config.toml
model = "sound classifier"
dataset = "acted Russian speech (Dusha)"
input = "log_mel"
hidden_act = "gelu"
patch_size = [64, 2]
momentum = 0.95
nesterov = true
max_steps = 11600
batch_size = 192
final_lr_fraction = 0
adamw_weight_decay_other_params = 0
Rows from block 3, named by matrix and row number. Rows with one number belong to one neuron. Each number is 128 + 24 x the weight over its row's rms, rounded and kept within 0 to 255. All counts start at 0. Numbers have three digits each. After the name is the row's rms in percent of the matrix's.
# fc1: MLP up (model.blocks.3.mlp.fc1.weight, 1024x256), inputs 0-63
# fc2: MLP down (model.blocks.3.mlp.fc2.weight, 256x1024, transposed), outputs 0-63
fc1.955 122:106151129144120129122104117149094192142170111127136136112108088131116133122132145119182113114142167119204117130139135143176137157122140149132098153120150136134114134137112141110146115111105111
fc1.956 087:149134117166114149095149118107086136122113105164139091130138150164148143144123079101126142132100127097075110166113089094125132098160115115114113142128163147092102165148107121124093110122140162
fc1.957 114:099100131170153123134098153110140089108156131122168167135137134154145114112137146115092173119090106123151166130124130132118126078135142137124152096127144121138120083108146159128078116117152125
fc1.958 104:128149167107140101151169125118166139105083137142157114134150161123125102131116126138134127121093139153156128154124114132099142118184144119135103118161131138146094136124119123138118109115174123
fc1.959 117:154126124112105120152133107126153116151118152116105090105133063149159133066118153078098094145075145129114179125116106075128130143141162137107111129153151100135140138133137141154098163123133094
fc1.960 068:128124151139121106143119113102124094179126105096137116180099123166149109137090190130132171130096144158131165169124130116129144128109118166133161097100127094135123097159155092101103130138166090
fc1.961 105:171154154100131142104120131122106175122112138133137162183155116074092124113131132153142134148122131122110176099184100118103144142160119116172126101153126135129140152173118105122092146123137123
fc1.962 069:117132136106098144126150130123141156119110124142142130078161125115151128097075130159182144110115129137135138117134113100152081119113117136138113177085102127110114150118122153143102154135135096
fc1.963 104:156082119098146120149115108141128150136143100140117156133159120114092118119097118175129121108110080093161125166093133156124131146117066110106144091128117132153150134099110116125156118093105138
fc1.964 123:144160082116148126105152117133114147133095141122148119153187109122156102127106082128118146113116150145117124079084087150129115087145147122151072119141139142076097149125130113065140129128120098
fc1.965 073:142089085126131115125150100092140127136163144138109141128107119116096152092129104174095168123083136110124087138115136115138065092158104082126121187148155132148122139135148139089136104177111152
fc1.966 081:185137110110135140092140134140153137130118112161085143102142110174108121141151141138118133112131079155132137130129134078116122111123118105151118145136132083128171169099102091132130143096141120
fc1.967 083:134135130138108135140112147113110109114156121088108137104110097118109156089120137100135162140195107140135136131119095125160100139115100168085129152120108120142068135156103113142068134102150133
fc1.968 104:137097115139156105094105128136095125169125104126145159140133103147118102157147164142117087132146138127112141175140100144112116118096148141128102158144126097165089146140079123093103142092118153
fc1.969 119:113130107104144108136090149127140116113104090137127161137132091108178148105122165093144174120173098098047135160162144106170137100142120151117075128137108132148136168129122126130117132139122113
fc1.970 093:125108134143112156117119112135168119091150103174147145126165162131055170163134081131105176145104104146142073162125153180155127079153116139154105155128115167150142111138138146077130122149105101
fc1.971 104:129157117136136087109169101122167134075147148136085132148107109148118092136131122126116147113129103124118091143127113117113131156118149128074166087140125131097121134161122142110136165131137160
fc1.972 102:119112116139100145141183176099151131127158093077136153158123128163135127089082114109133143123102157146162118158123117118131105143110111092121168097156119134156166197119102128141127114128121127
fc1.973 094:117128095121112126147093145134120098121129100121107127100127148137142188154131107208128179170105124121113087128105129147125129104138146099128152104129127121117058134104131108089123129113073169
fc1.974 109:129125115132129162130089130103101141112133140138178114122153113122151145133107138127119115092143109114085146149111083129122140091087135106161130097122119134136147143104125127106093142109102106
fc1.975 103:098097144148095142134116172104121150113158087163135140175103102131099138145111098120127133143149127098107127121127129148156121114095125093063162149108112159132139113070103127139135123158149118
fc1.976 094:152115129119107109105145164091143108170114081131137122129134149131164125135115125106131133115136167151155107113134091122152075114151158110124119088127102109132171134151167111126114144146125118
fc1.977 100:084116134165126121159138110114149118136151154154137107108139150165116141099087078150145128155131115173138096149111105156156161128081135097157158122133111128132109146096120114153136124126158143
fc1.978 093:164136125123124131121129103151122149161151121182122125098123109142112085192118117117165129128079104182140153155109121096114133116160124142114141129158141105155085153141133169157153119129181132
fc1.979 127:135100145148120119121107134096140115112172128116078081115092153191115088104111145178114128110130136147148143144105083097130140129123146098171118141117145148100132158155144111127161144090135103
fc1.980 101:148143084169140104149142136155146137113111161142135102141145146073098140174097130143163112089104129104134155120125147102101140135153165155128140114141151136150114125142135105128136155126139112
fc1.981 104:137133094138074136115099122134096159167104136114092168125127144128131111120186144119103073104143134138134119129155145136178080097079114144138123093117126119132113156171115091147154098138126128
fc1.982 113:111108146149115131171157087146153091117154152107088113106109166129185134127121131114117155156147117116117149162161166117113139131105160137134105126126113143122106120155179156101144145097140147
fc1.983 063:146094152127104114114130128129120113145158074149102067122096130136133126111125071124120096115134144135116153133138170154135138131140064140125123151118086149133127143120094122168117155153146145
fc1.984 111:122183099125137112103115098116122139083170141100098128150163116078166117135112152176134130119133128175149151211088101157147136124106116102130139120112161130103138144139123123080147144124129166
fc1.985 087:134108146150130100146128148100118083101130094129121171095128128118168167135095131131109152100142120103069134137172153089098104103140150107105118111132119115140141116148126178125147132085131170
fc1.986 110:130100153112088084147093141147117130121150098107104168125137109102146091142102108053128094121177133126101137154070158124171109137106123083161185137091118087125103150108065116119155122102121119
fc1.987 084:106127147139124146137154095131116109166141165124124063151071186140130106126155147126104135125152132147146142141124093107155151120136154142139133126137171082127156091106095188105142152088157116
fc1.988 106:121158125123112071134172131124092152138107139096141152131113107114151134097122074154160151146153107145134171147156131106140127170091136108111153123143074139087137116133108147118141104082126140
fc1.989 105:112118174148171106098136097105109110150131133136110130132105081119107136153130092157114094146127133134094147202134101138168097129123171164151126141097146111132099083147192111111122123149162122
fc1.990 114:075122131107159153197176164131156120128122122125158168131111163093109118127126142133135120144135096149125169128143169112128117073118127122130134155128152112176123139102081117155141172092105098
fc1.991 100:133158132129149166101124121126121140087120134122110148105146098121149140148130067121177117130122136146114134151130092082140123147125150108132091096112117117100146103151141143116124108156140148
fc1.992 111:137164111175136120096149105120125136173158101125145132105141153128110148117095137078103084110139074102130133135148134076131130149108124116155161161140145130143130133112135132131112077122122136
fc1.993 106:101156122126137153136177161134127145116080116142165159081100134123129191124126164147124071106129137124154172093120064130147059158159138137113123100159144136117118138126143114139099147158133151
fc1.994 101:087136161149146152158135087126130178144148165123127110127125139118135163104115133162148136128155149141165139116157078101100188135092117133144138131139126142127099082150124122142110093096101108
fc1.995 085:112134159091100060123118113121126115111119117131108141120093122125159124116116133116133179147130122136137172126151109117111117088146155121129109125107167165114102151095154128133098115123131122
fc1.996 102:131158170135140098126101138150121150122150124110152112101127103101102156168113140127133135088127108102139098130166177124190115144082143175106082132137152136099129151106129127156115078104138117
fc1.997 101:166102139138094118109183093130139104102147098116115115131116125150127121132135108096139092137097107164128127115154153077102092112095118158151151099065118170154127127117111101122140127114113084
fc1.998 102:105095144105125153111134061133122123139151100144130109163152113115153123119146098132097133122147138128165109131142082122173132106151154140123102139149136095130151129114118148104150125083119117
fc1.999 091:126171118118111098121122148108143125149132088128172177162137099140113159136127104094130157133124137144139151135121127135165133140117112153142120129140151090142145203137101110158138131126142124
fc1.1000 104:148132151151130097127133109088161124159130121120158119140100168110098115126161146157095159105108182162108162128132134133122099117110132126123126143077130156167169127140086117131084105139111126
fc2.955 122:106135137127133106104139115156157143117125142136131070152157143133084154143099116143098144103138156101156130146123131142165169141101141134115114093145160133119135176097141113119147139124129125
fc2.956 089:129149114090096121125114107099147133146153123126124147087147099115110129168144120151116108152141123120090126142096133115110119142137099144110137119145146143147100128125154168124120109137122129
fc2.957 118:159128138118124153106147114146110169106169131149152091127061148120107133197113085167119124150148155131119126141143144128134074135117137147125143151161138138131096151130171135140146127167144139
fc2.958 096:154130120123128106089094123132120136146171114127118138095138136139146099124123106147128183160073122124178148117092134148119113129163118107102099172170094129100115167101115157131151122109114135
fc2.959 111:082119141122124136069109146141127152144130120144073122143130120132126141136154134111115172123158144112100055167125094142088105155106102119142069158146138118171079115155054078160169141173150192
fc2.960 078:159104112177139107132085135114139131100092101116097106112154123133120117139117115142128160140103157140127091137094118094133145160100118114114083137145114169136087118154125081140132111132140121
fc2.961 106:142116164147105139143169116099133130086136134156115149131144101116140100178083133109131102087150137119123098140175132163158112154135136081109119164129104198150150120164125090125156169157158104
fc2.962 066:123139094076135158115177157111161135119111159087092115139150155149115136100112120134116100148145162215099118182133107108132115096139154079128114139083130158106148158114157139136144113098093125
fc2.963 110:103177119130124097145095149118138118103127156112127109117137108160123127159134119114104129138100123108132146082115113145152104142115156108144089147156112107088169146148153150102110132121145117
fc2.964 129:122113157147132072168134169106135087121117107164120158151141101146100111091094128105165128133110153151105122127117125134104116123084100100136151153133103098115144163163072174060141118091113109
fc2.965 069:104136143165106160107105130146161152102098120110112084173137117090118125146096092133124154098139119084113155130116108120117147130121102144054136171137143165175155133105153101139158125128160093
fc2.966 088:054112141133155130132128135119151104152108166131127124127127139136175135138120128197132102133123133093118110075102134132121174119105163101100136147140095168119084127140151124151113078160087094
fc2.967 085:139088120075130157146143140124163087139088132147112100130106092126144142128114145115116114109161085139142107162116144099107118091133109117099141162105144124100162132133104118127101120109153166
fc2.968 106:108143106146095146138140121140148150099091120138143124180092143138148136134110113132114137129139119161137125115141118142119117133096065148136126110155138107111108158177127168116136122128118122
fc2.969 118:111081111118115110134116139099117115155140166100088158127135123187125142104149090097104159153179117135151118098114175114153138111137114107095113117109131120111150175152127144133086171079130127
fc2.970 091:127136132109158122183113121129098113088119070152095117128193120125164136154098155110164130173152120100127142135128149126122151127111104150117118125131127147137096093165112153094101125141086090
fc2.971 106:140097132099119106039128120130129188132146114157150105112151177148108103152166134107178135093118104095141115114159181118091094113137078167127143113188139123074107146146160108139134106115130130
fc2.972 103:132127083139122106148111156144114139084125089091149140090160132121130118117132130113110150143150179082135066077120125102129141109125179104174097104163131138091122118119116166130171100152098085
fc2.973 102:119134153149107045129115110136142141108122141165134165100109103133104098159128142146138131132113138114147112129157180093159120130138129109157124090113079096129118115127091114161063105118146123
fc2.974 099:166164159086138117119090118090127109153113152136119115182126142121111149127138083113142176109127135094113124122117154139158112129105095172147139134149113106111100144093118137102142125176127115
fc2.975 101:159124114181142122128125130129101128118088130114087109153107084191126131133123117154149126176120115096147102181132140106112145122142115119109125110137159080097134105133147120104116108107100140
fc2.976 095:115129125165170113141103122103116129145073125143106129115148155100118136107086139158108124188108085095168106091072117177124171144147108124120150129134120166120136135124079129126155127114150138
fc2.977 101:118118106147127100124123125122138160107118140172116114194118135116080126153132128116133136118105130104145186158116156102112159147101123112141129136136105179107101116109160108113113169145062116
fc2.978 095:109123142145114113118136136124153099140117136131157125118082127161107127178147149151113155136107134171135143153136102131145128103097141133090147170157120088131132106141098143117108102145155102
fc2.979 128:120140108158129136118104105091099135150102108126169144141114114121127112137141088131099182119108138164176142114111091116115118151112120158152152104179085138091135120156115123111161092163132167
fc2.980 099:082100146096075152138096111083157149092125127122154124138126149125121143133127123099150134115137097121109113134150098081157151128118140153119104134138149077127129136113112110146150095110171126
fc2.981 106:118156148099192115110082088103169149157139117165110115137169123134113152156092121109129103113136126082101090166147139112137128111115114123130167126115128097153094076141143105142102129189107149
fc2.982 114:135152132121144080099145102117135119103153094077106139183146120141142132096128152137134125111116133146111143171111153111113118129112190129071132118118128146124092116101120126080132157111115087
fc2.983 068:120147119112114113139157149136117143124146121113129134132092120144137110099108142107107126128152167150101125147136142102099154092100164111142152156135118137128121129097159145103132140099113090
fc2.984 108:113117160110132071114135134144114100142134074147148099139148188101103124125138109158148148135173111180113136142136120114154139142110103147109105095123140155134117159096134089169136137129108109
fc2.985 087:113137112116116147110139115096129118122104097116126139105143129178117126088114108168163147132110130154127106101168108118127137080112096110155111125116134113108133118091129152127109115141179148
fc2.986 106:158135094096148143101152154109151164094085145137109106177130130112150130129103161136155141103132150122118165170127110103134157135110117109151134108126140111138133106098118110148111145120092137
fc2.987 093:147099047119105084125179174130174158147152130139152145129100136117150097116121150163169164159103098143125129143159144133125088111131127137118121145115174129145132166139130096080157096105140154
fc2.988 112:136156108143136134146115144119139112143097126143136183150176122102131143141123105136099128122136115130146127156097174180121171147161126093099116117142112170138124119163133133132125161141119117
fc2.989 122:117102096116141151116170137131142169112136133108176128067122095117106147157137128150130156153114091141133109176168155143156131110116117169131097124149132133137154160091147177112131123094139127
fc2.990 110:166083165161038158121130127134121139148125133155146096133160076168122159119109163166167136120149127146081098096123112118113105092125081153100068117141095124100104126177123090095126118114115136
fc2.991 103:143130112147139171137091122154113093130171159136143125146070134128114123138119146135103130139123128101123158099123118113111129149142144137136093163118114149163114099095113135122093144110150135
fc2.992 115:105150147112134126064134146138155164145113140116142115154104189165157154139108136117156115139162147081141098131130167139117104127119125136150118140110123128130140168100169118156118197106110103
fc2.993 105:156132112136150132141132094157114103121198108134153133115114109133167107124140104147122145123146093127106145138128131138126151121111148114112121156128167132137128066129084136164119135133108109
fc2.994 103:161138109149114121111111068125121156122159090143054134150148106118151077087151137106159170138114153166101123126139145131101170085112169162104127093105126131042125123119083143129128159097113166
fc2.995 076:123098101130145131114142152147179124117096159125120128136139132060093120091065119144129144154155126173128124092158164127124135113110132150106159095150152130128168151116161141135112111155108141
fc2.996 100:093169126066104086132130165144105108120148149106110114126122164151109135089130166076143132110116120115139092104140141159116169116127151147099152162086132125126140155065131111137134131099137132
fc2.997 098:131158151119112139153111139133145126099149116132109105160089144114123127108097097154131093131086101112132171145112115151125169112135109126145167144134130118124160116139100119099086128121127080
fc2.998 111:138131091131118128103089147146130122101145086100112109108133089132100116161137149162159143128106144128158146151143149133149187109128086122117168132099116139154118125127162095159144140150126110
fc2.999 084:119137102154136126127092099111106128164132075152153132130109110146134170138138115153103139122195156111108108120112190159118117111109132119118125083136170128114114131130122134142126118107126110
fc2.1000 110:140101102110131128101123183124127137116130134100110080127105133136170093150090148119148125123102134112086126085094132170106161152129174106114125141107112162136068142137138134106138138116163132