From a checkpoint of a small sound classifier: activation gelu.
Rows from block 10, named by matrix and row number. Rows with one number belong to one neuron. Each number is 500 + 40 x the weight over the matrix's rms, rounded and kept within 0 to 999. All counts start at 0. Numbers have three digits each.
# fc1: MLP up (model.blocks.10.mlp.fc1.weight, 1024x256), inputs 128-255
# fc2: MLP down (model.blocks.10.mlp.fc2.weight, 256x1024, transposed), outputs 128-255
fc1.253:484578510495504549471469529523571559540467526492490475462491548489508485475468485453563508475502504523500487521498473520487448547456532478471445508550536496467506469560542510492489501512506528520457517528440481540480483456456535528522475510530510572475497468532539471423516474502454503523478548509491479503494535566528488552530498536443525489479555456560516502470511502517497492521532
fc2.253:467503485453532516506573434514460458544501461541520512483529573510508512515493559486532422489470494468511454507543568483508517554512469434473524434496416550558515573493459495517509544521473492527552502501546533466481534468479490510439518529460501488448481505483494551514441574446528501456513480540546533524488507469501494522526505542441507577517521511461507503496535466493516529566476
fc1.254:525531467453430483480478511435508541497456524579532521567529432484510567475491465473417489458506590539589539461434514478498530495546545591497536523489461512557463498534413501458504548517395490508525521542546525532496472555576473513485456512525580506503481482458493570452531508420520461548542514498497442498487417567512498524479478469513534479521506435490484468501499564429520433543552
fc2.254:483462500464547547529560504520580476507479460405462510469524589484495433507516494444518519438560487445450483460506550581449549555521531578445450472485410506471534472453532487526464555430515486505505519448498568519473546424541527573406572534457545480482522534455529520545562585528549542526447491515469557491430544467456520519487474552480576491556531497484521533553529486421493457513562
fc1.255:505567456560444547487510502504538495521523506442502427544545492489519504495521483473472454573504479525545469493464555506491471465442494497528591484481486455552488484477516558511511473485456478490524527525507512482488498493465471442490480545539573510509506450558596577504467476405508523512496554520547426482487474484472564490504537470525456477497482562450511573507485502457530456489533
fc2.255:497485515521550499502527516497466487374498552533508516535483507521480559561508480542474538455489590515550505418531502480493454509534574542486498462477435519502505507546493510458519521540510501495527497529467545504531565451553494499526455478485528452468511538449455485508436569510518509532465466486501516539429486438485579535556449429477493514477593527473488529528527509503496485533508
fc1.256:467447435541521463469483515487524517521474513491523475469495486504536501435503493500513519547533522539489495464497469537511470527482460530497498494563543533490490505496505471473513533522473545499499526542523529537484539510503488518495514501483503486492519538523512498451509535528499518533514499493548494505472501503494548496532542553481481503492531499503502537496544516520473515513512
fc2.256:497515529478500533528567494516492453515586486494494536441445566550470556548469504468485464525473488519517533500478518493466513543534566481492479477505440493450517506531437560491495498548500439488529469492512473497480513474475481510510533549543548479466430501480555485492466505494497522470492532484537510506541506465531480528493448456443514527506455443493515479539492518466539499476471
fc1.257:471503507488455517495501483518459469516506515489490497503480551506528514485486487488494488513539500486522525540476497484503500523498489448501520488476493510504478485508539487497507515506530541495482509505498476470488483512496493513533520469521533492542447491483465488494527495490512485498488458479532499506500506496500510475507489472518505540488498473484490521495520489494514472514501
fc2.257:483500542512541476488438468507559494507483499525499453480484469491504481535488505538524590500483467544437467446546468505482473437525509555484494518516523506508501497504491514507541500488498539514541448486493510489532533466478494531488451494441524481495521524475495509508452512494485480538477518492490492486506505512511487506497499478525512529497478477496507465493505516495514537507514
fc1.258:577461514516485383543545494585566480536522421495463511443614539538544515599497626468595549504525512462509491520425566419561573557556551539376545397451511462504614479416610593528395555406570574519460430502457451572479453446556439461574504459552571444458557513583498485498499523406498469381491486552458510421537637576453536404447500593564580488566450543497484493473578448496400495520556
fc2.258:497473433549485467503432490579397559522502484501429451507575417516435509456451426494448413517591570359526467449432476546487520486484552422527407550397437469517493486529549514511536430419518513462498512576514531524543505449531556541467482515491478489453496607416492481478481482468482458486481409449491420483441524546459581545552471397555508539497483551504557476546504468524533470533557
fc1.259:499492429577526536474525518508517502511494542466507537471495434489437481522551473508499451451463550487453463516516483448505448449523521497462483512522496536517521488515501471511533474484496527558483482502452444458540494545520523545517463413455532452529509469495463502551438460523507549453496553511515537501564490470498581520491463481513499439478459537463509472493549557530449523454541
fc2.259:528512485488482487543451490497470542465530494490466491471436552459505475484472497483541478526460450499514514554513512519489529561506464502474537467526474522477493486506508494501508505493502532543505528524524460529421460447503484458445480528554482520483476534569515453457563546559487517515528496499447531511514531496491557452533514501493481498470517462492496505467517438467476465508505
fc1.260:535477418507464500416487524522514478587577482516470461570473478497536538515585580504514491505533540565503427445486503506623519447508501407436468484557558524545521508504487523423492529505527539526517506499428462453623613520447526508450519462466492454523514565494414538565468552571452529441507459538466523506511445543414411386455465554495536516456553440479494465452498508420395537494574
fc2.260:514445538504493440487452496506487431501507398446420479500421469655419499466498535535490546557503451543539489514475441463472498495453506563572529463468551412526491488426475520498527532482512508502492582477483414532503382580456479515505476495535389547551529523531555472518517447513480437542589479518534570534536481464504465580467469516500477472494441453455435549538531519528525560565462
fc1.261:419502480553452472458506494550528552487485501453504545554515478432440605475509463497563540509527503596447495506398466557468569607539511534473430449419471560457534515527520455440528519430435509565513604566523464545464467514448580565441528470511522451455548525474481452542540513503559550477509473555443499482630451490585510502496527524484556436492458461484516486498549533488517473501491
fc2.261:490559500457506485497504412515531396528453462492501439523525548542460538464447488412521506512488482440501436451474593521495574458543462496470455502569505520459459527531489505471433482470511468459413496552594466509510541527517498479442459501389447411593549469514482497592514498510465385468497504516492430415504484463492433418508525557490509510444486532552484477520472584456537422426456
fc1.262:457476528411474459442476447463553506555501565534521463502507472458505549532492532535524561479464497569432552494475518513475476473571488565504519522467504487579454509435509480477520496442523522486482504473427514475464518506499532545511471487537505426511544486498477526575516506491540484520457467463443487465593523479500519540498544501551462578516543541467508500508497530550457531500520
fc2.262:485492489473514496573539514518464462431478493510502464539429603506533502468455498508478504556512466483595474465473572450455506459565470524541457475509465540512450426551434465532471490510504533496605539560493475499497530484541532526501515553481465517521453536548502452505562431495475561492463529483547462477494456538469507520488410465513498532452530488517497489551528522516501454462512
fc1.263:444459515475461498523550517433508503475429458553482547451469496497506494519475427518501468532512552539569582467439506506517489478519463518579500526467475475472454443453544438528522514550531570430525514493475506505441588500441463530487516367523485536521447497491513484503534475534518535526534486516496530547464500499496432486482501497542476519502475487493495449482456494495534420480525
fc2.263:589449452501459504510446502509534447531518473476433490509504456614461515556566509435481528490515500505452501470508502487413475507518532537442443529542472571450459515521502512486531481474496511479490459460482468512476473513439509449500496491525513508520535534533490489532556453444568490557515495449543454489465479473425481538524433473432566467489477501509412475516532464490497512517488
fc1.264:494499496517527471565462400535555511540434558512511424541546511511496483469461476505529541529495530480550488525561463475540424547534484533550488527510523535522520496529547536531542448512502449522537491526501507508513500541436488517473546480531521459493497491473508468549499492534530456579475573522494529454530545498496508433519536495482516455527484446495505532489468443505514566577512
fc2.264:446497557509401535520522474515499539528545528466526589470423492494502512501533445442566533504565498520488538495479518506531568530401509487455452495500455490498505503427495456492497514515438436505497452520487488497468488397608526509516501486459499492466455587514490504509481476541499515513446508487572518522452435533559468552530461556483487526470487460498491429518555551557535487434462
fc1.265:480463486499508499519518527606539473426568503569504411527516566452540526525565510460486479461524506505521516542436548451413500508521586462536503464489551498486444487473499485514486511487520496414488514540521485535543525441566505522502496582528500520495453444420491497521540516434496487513534461525519487500523501517477514517521456459569549496477431549474504527448466515501518408514506
fc2.265:516478483570498499463514463538479466561442452540544548514533515458499472460524492557548439528501499476440508455533468508473482557560532460413448543503524549467496501527450517516466497502496486537496502427508497518513502492483514480445538457476548507497518448495533536539503488500519522527486487507517542457507508483527492470500492460461514512541571523516475550539551454480496482480495
fc1.266:508476517508454491530515564510514476575523540503454536440509482481468555473396439485591448521524537427550478518513497508502515451526437422612514572452494463472567545512453450551535566529497445482536470444472550516498526583513572446509418557572439512487460420541435547582499505478448464541505480465481453445515405441453555516531475421561434567445464437476440531494503517485482497468506
fc2.266:436490471469504529475510409519509560444478485544436442503448569427518541523474459416522563493417511463502508477528524418482503411463519527528424456604465581569419502479507460518497457571532528485505443555404529458557496523538508529463506506518492493488457541496588473449493478415489511524549482535537530507388519463559428470491485428564559476537515536437529513470528472480529484460551
fc1.267:502514434570544522476516463545489531517506516576508524495527533500470481482449483470571492524552492525414548520502527452470452489527529459464496501517537516572474482486517472541444503529534383547457542483440556531440467492477526490514520514471531546454455586505502475541548443537452513524488529432523550501553485454439475490495486453514437565577466508478477520442532504526528492536536
fc2.267:487464608504493491504463534454496523482513476474473493472511497508505468462467552512492553462492494529479470492464492491475491445557435524454492460428460541565546480548481489484540526466465463499493443564519561525484464545507470445497471531514559444544482461536525501495548489442581527519521511542443457477479461487546528564525480533502467523425546495566536492527521499497471516470486
fc1.268:469482442534468500426510494431479533474436536474497477544499524488484472461500403506488489525501571496496501601515520486501493541496494516467459431542506490463473503458585437514553442484509495505424536517552542532471520519556506495525543493438531577558496500522490490459493574493467463462469486507435557544441507515486486541501545533461499545464492500440493562520535447618586497497472
fc2.268:514614532428475432490495510522530513512515492540520547443537506501464475520545525442476461408442433482471508479462447472450513566571506458547487480516514511483449517477457517499439537539580446513533460470585533472487498494475464556524448457498462408475534520406402566506447508444589502549517488495485564522545535549433472421538491495540500540528455445466493446481481517467509435395504
fc1.269:466544397548555457475443439547489475595567508542469517531470536455515604431487508410519570426522558488514478494514494487571508389515508538440453471454514515510506449487433476474495515427449496545459491647573510444414539530608511542542389494433419472502495443480447474450485602516603582492506434365548449474519490535515457466507612448483460542511423519491483502530490517559497462529462
fc2.269:487459497552461476506484390410508431483516528506486456519441478521462488552527516493564553537491399553431539412452515524479520531504446545550426506470424567480579553490568460485472555467519461563475494487514489589494491461502587589466604445594517494455560509574505408574462477562474535532459590522473549526526489411578508531516483541499517552450503503564475498503543477476456461477469
fc1.270:453473527552435460475479488495507472511499444558536535459475409497498558472442525463436520509523445529500467437543449448468525476531528483465506557496495533462501530537568567551523474530522418463485500562524462474502533446541471460542428434468430527455412475563502483511521510503459567503534479506516494531570585505580508532532500588507564482522493487562529454573484496454342525442488
fc2.270:561497492521544497545472431510528521541465492452579469540575509550509438453519464496532475548508561558502547533540495559472501491530538574482499465501470490463497451453535479440525497521508532447531437440507504433441440484459461536536576502486560551528540520547562536561410524452479531647497508500510511492507543504433511451518567493482481486554474495452532456508497475502515529490530
fc1.271:528485530575504495571544500506504467493497523499486480478486509508474478488447522510533439542515482517528499519498574513569508512455510475477520525472462491485487544465501519458508473548505516431482492491473495502461494455476516456513503516491483561520494469481498474525492530501529580490496505504573528519559460450513522478452525503484467496537520495537549509463437518515553435466453
fc2.271:499470425472485556502476497490478487477489519509515534548498477419496503478516441501480520485458526562489452438546437546497523527495491485578536466558446562490501511442560497508490515472540471519467459488504534452499468534509496501452455490448490515490479510498522453469441491514524493505568473511444507494516527508507485491531496491545459476484509522471498412519504498517513489466466
fc1.272:506496562533476503515473493582541524524492542469468489506584598485517506496483451531489595494572431486478475545530533545533501408468566435530476543373620544422465442438509495436527438508504438447546528544502532476483478477423572567531471443392505428521512505456456528593618499544526497539446454579567434464494502516500509508500571546535476617591522561375540567435543483484507634471472
fc2.272:518545451482449580476536471486478468470500523468543517407531453514475427566490463512489478549385536466515579559514471592490492597446440568512511507462490511543588513558473480598428549574501538532493545512424470563490445483612486581494487523494491486528508564520470533456481532560477513550544468615379457486474442451535445445462559557510454568494594527464379566641548469532575502504519
fc1.273:445525497536507527473506475450534495480491504529515515534481509537524484475435501526505499504494490497505472533527499502502538493516457481472509518501450485513525454486484484557501476500512508510497480503503523508496426515472456508519430513449501522524510516523545547517526516535508485472498464536526499525525492491493434506464459492515504490490475525452510554519533464501525530481509
fc2.273:469494530499498466518535485530524545511486476517495523480500528515513506481520516485511534527507475512492526510496476513459438536513559499473499517459508536519498545493476499487523496531488527499523509484454473485438478506533502487483493498492503491514500505512534501490554497531492483540510515495564541515446497521521501507508495497493511512470474447509496533499480473478476504523510
fc1.274:474504463461526530514519565570543499494529466455523502481495552533566483500516482489509465479475449492516506497523473460439512527458508479520516504492470519528505486494489535520488528502534468475499543497519467497484502517446486502504482456545510473501519526555485528488519500495506498516461482538458533520515503486524493513443494453495503514489504509502507511491476499474539486469459
fc2.274:508554470515456524453487516473476530483530491531443519469504496481512490472460533515450563460434495522516508459536468485506538509467522485458516507490470559489535505475490489535521520522476534477481499522478523514501496544507486510512468515508479496472523514485494531505481489508537469471572483489508531518484505513533528506562461483521500468502483492522467464501531501529535533482497
fc1.275:551470415525485474500460469473403412562465549518540573555496512582450538484459509495537541548499576533493455545575489497531452459498525500517544630448528490441520499514525577432450494400519485465471552556451515420443465569458536579489521495565527545447435522470543444571532504448562523439470551536501492487507470452566494431513569469514393417510444478411515540472460546449545439489413
fc2.275:470544552481519508499499539483485492495433468494474475465502406517534516478500496514506462508449555542470568478496480522560486542506550533465479542475515540443496534479523512524506450588484479532463517491560439489517496522522487456498537513530448532544532457514521439553538492504546429460525483548508510494503529418530519445536440460499529523487478496512503475475560475528457504508516
fc1.276:484468540551537472517496558489519502476508471404473481563482461467470505461532520501482405484469440546502493485503486508467564548466512583478508460487485510466562460507505504536526521531549408479506505488468521495482462551528481516499455455516549525474514515532515575502525534536514511503478456515430501559429436526505517509500555447457533461510480524497487539510403509425438501521515
fc2.276:539550451569383511507409476535431509453506512578498515483497490521559502486490471503484533474467530482465471447525477527519456501535426480466532519465519534536505531547500492478469417513483581520450447491531503540484512493544555507472552483456500488492525504472471523467470542502474536475523519477494492483493557513484510453524517432495528496539517485527518446509566478555512497506552
fc1.277:469451461515510511517491467548535529576509454470482477447470590525508540523439468573455495525561425501428442503520502496507456564494462527495482539519477553557482463569494528435464490511498500572565526562476508542521483489459568532415518558448536482519530455533538562518504444427555552486510552579455452490511535513544499559472449500532589462454507481559549576475518556487460510453569
fc2.277:469588525512445456514458482510470430458540507485480510528427507516631449467499417460496555559518563448514526491421448512476526492479449487517458403468455488515569488448447522499558453563402489480538489479489384516474505542532472451450518517508458517431400469498490467428463514492447525512471495413590538530423505528440482456479451567449486547551516481494421540550427501471585432522461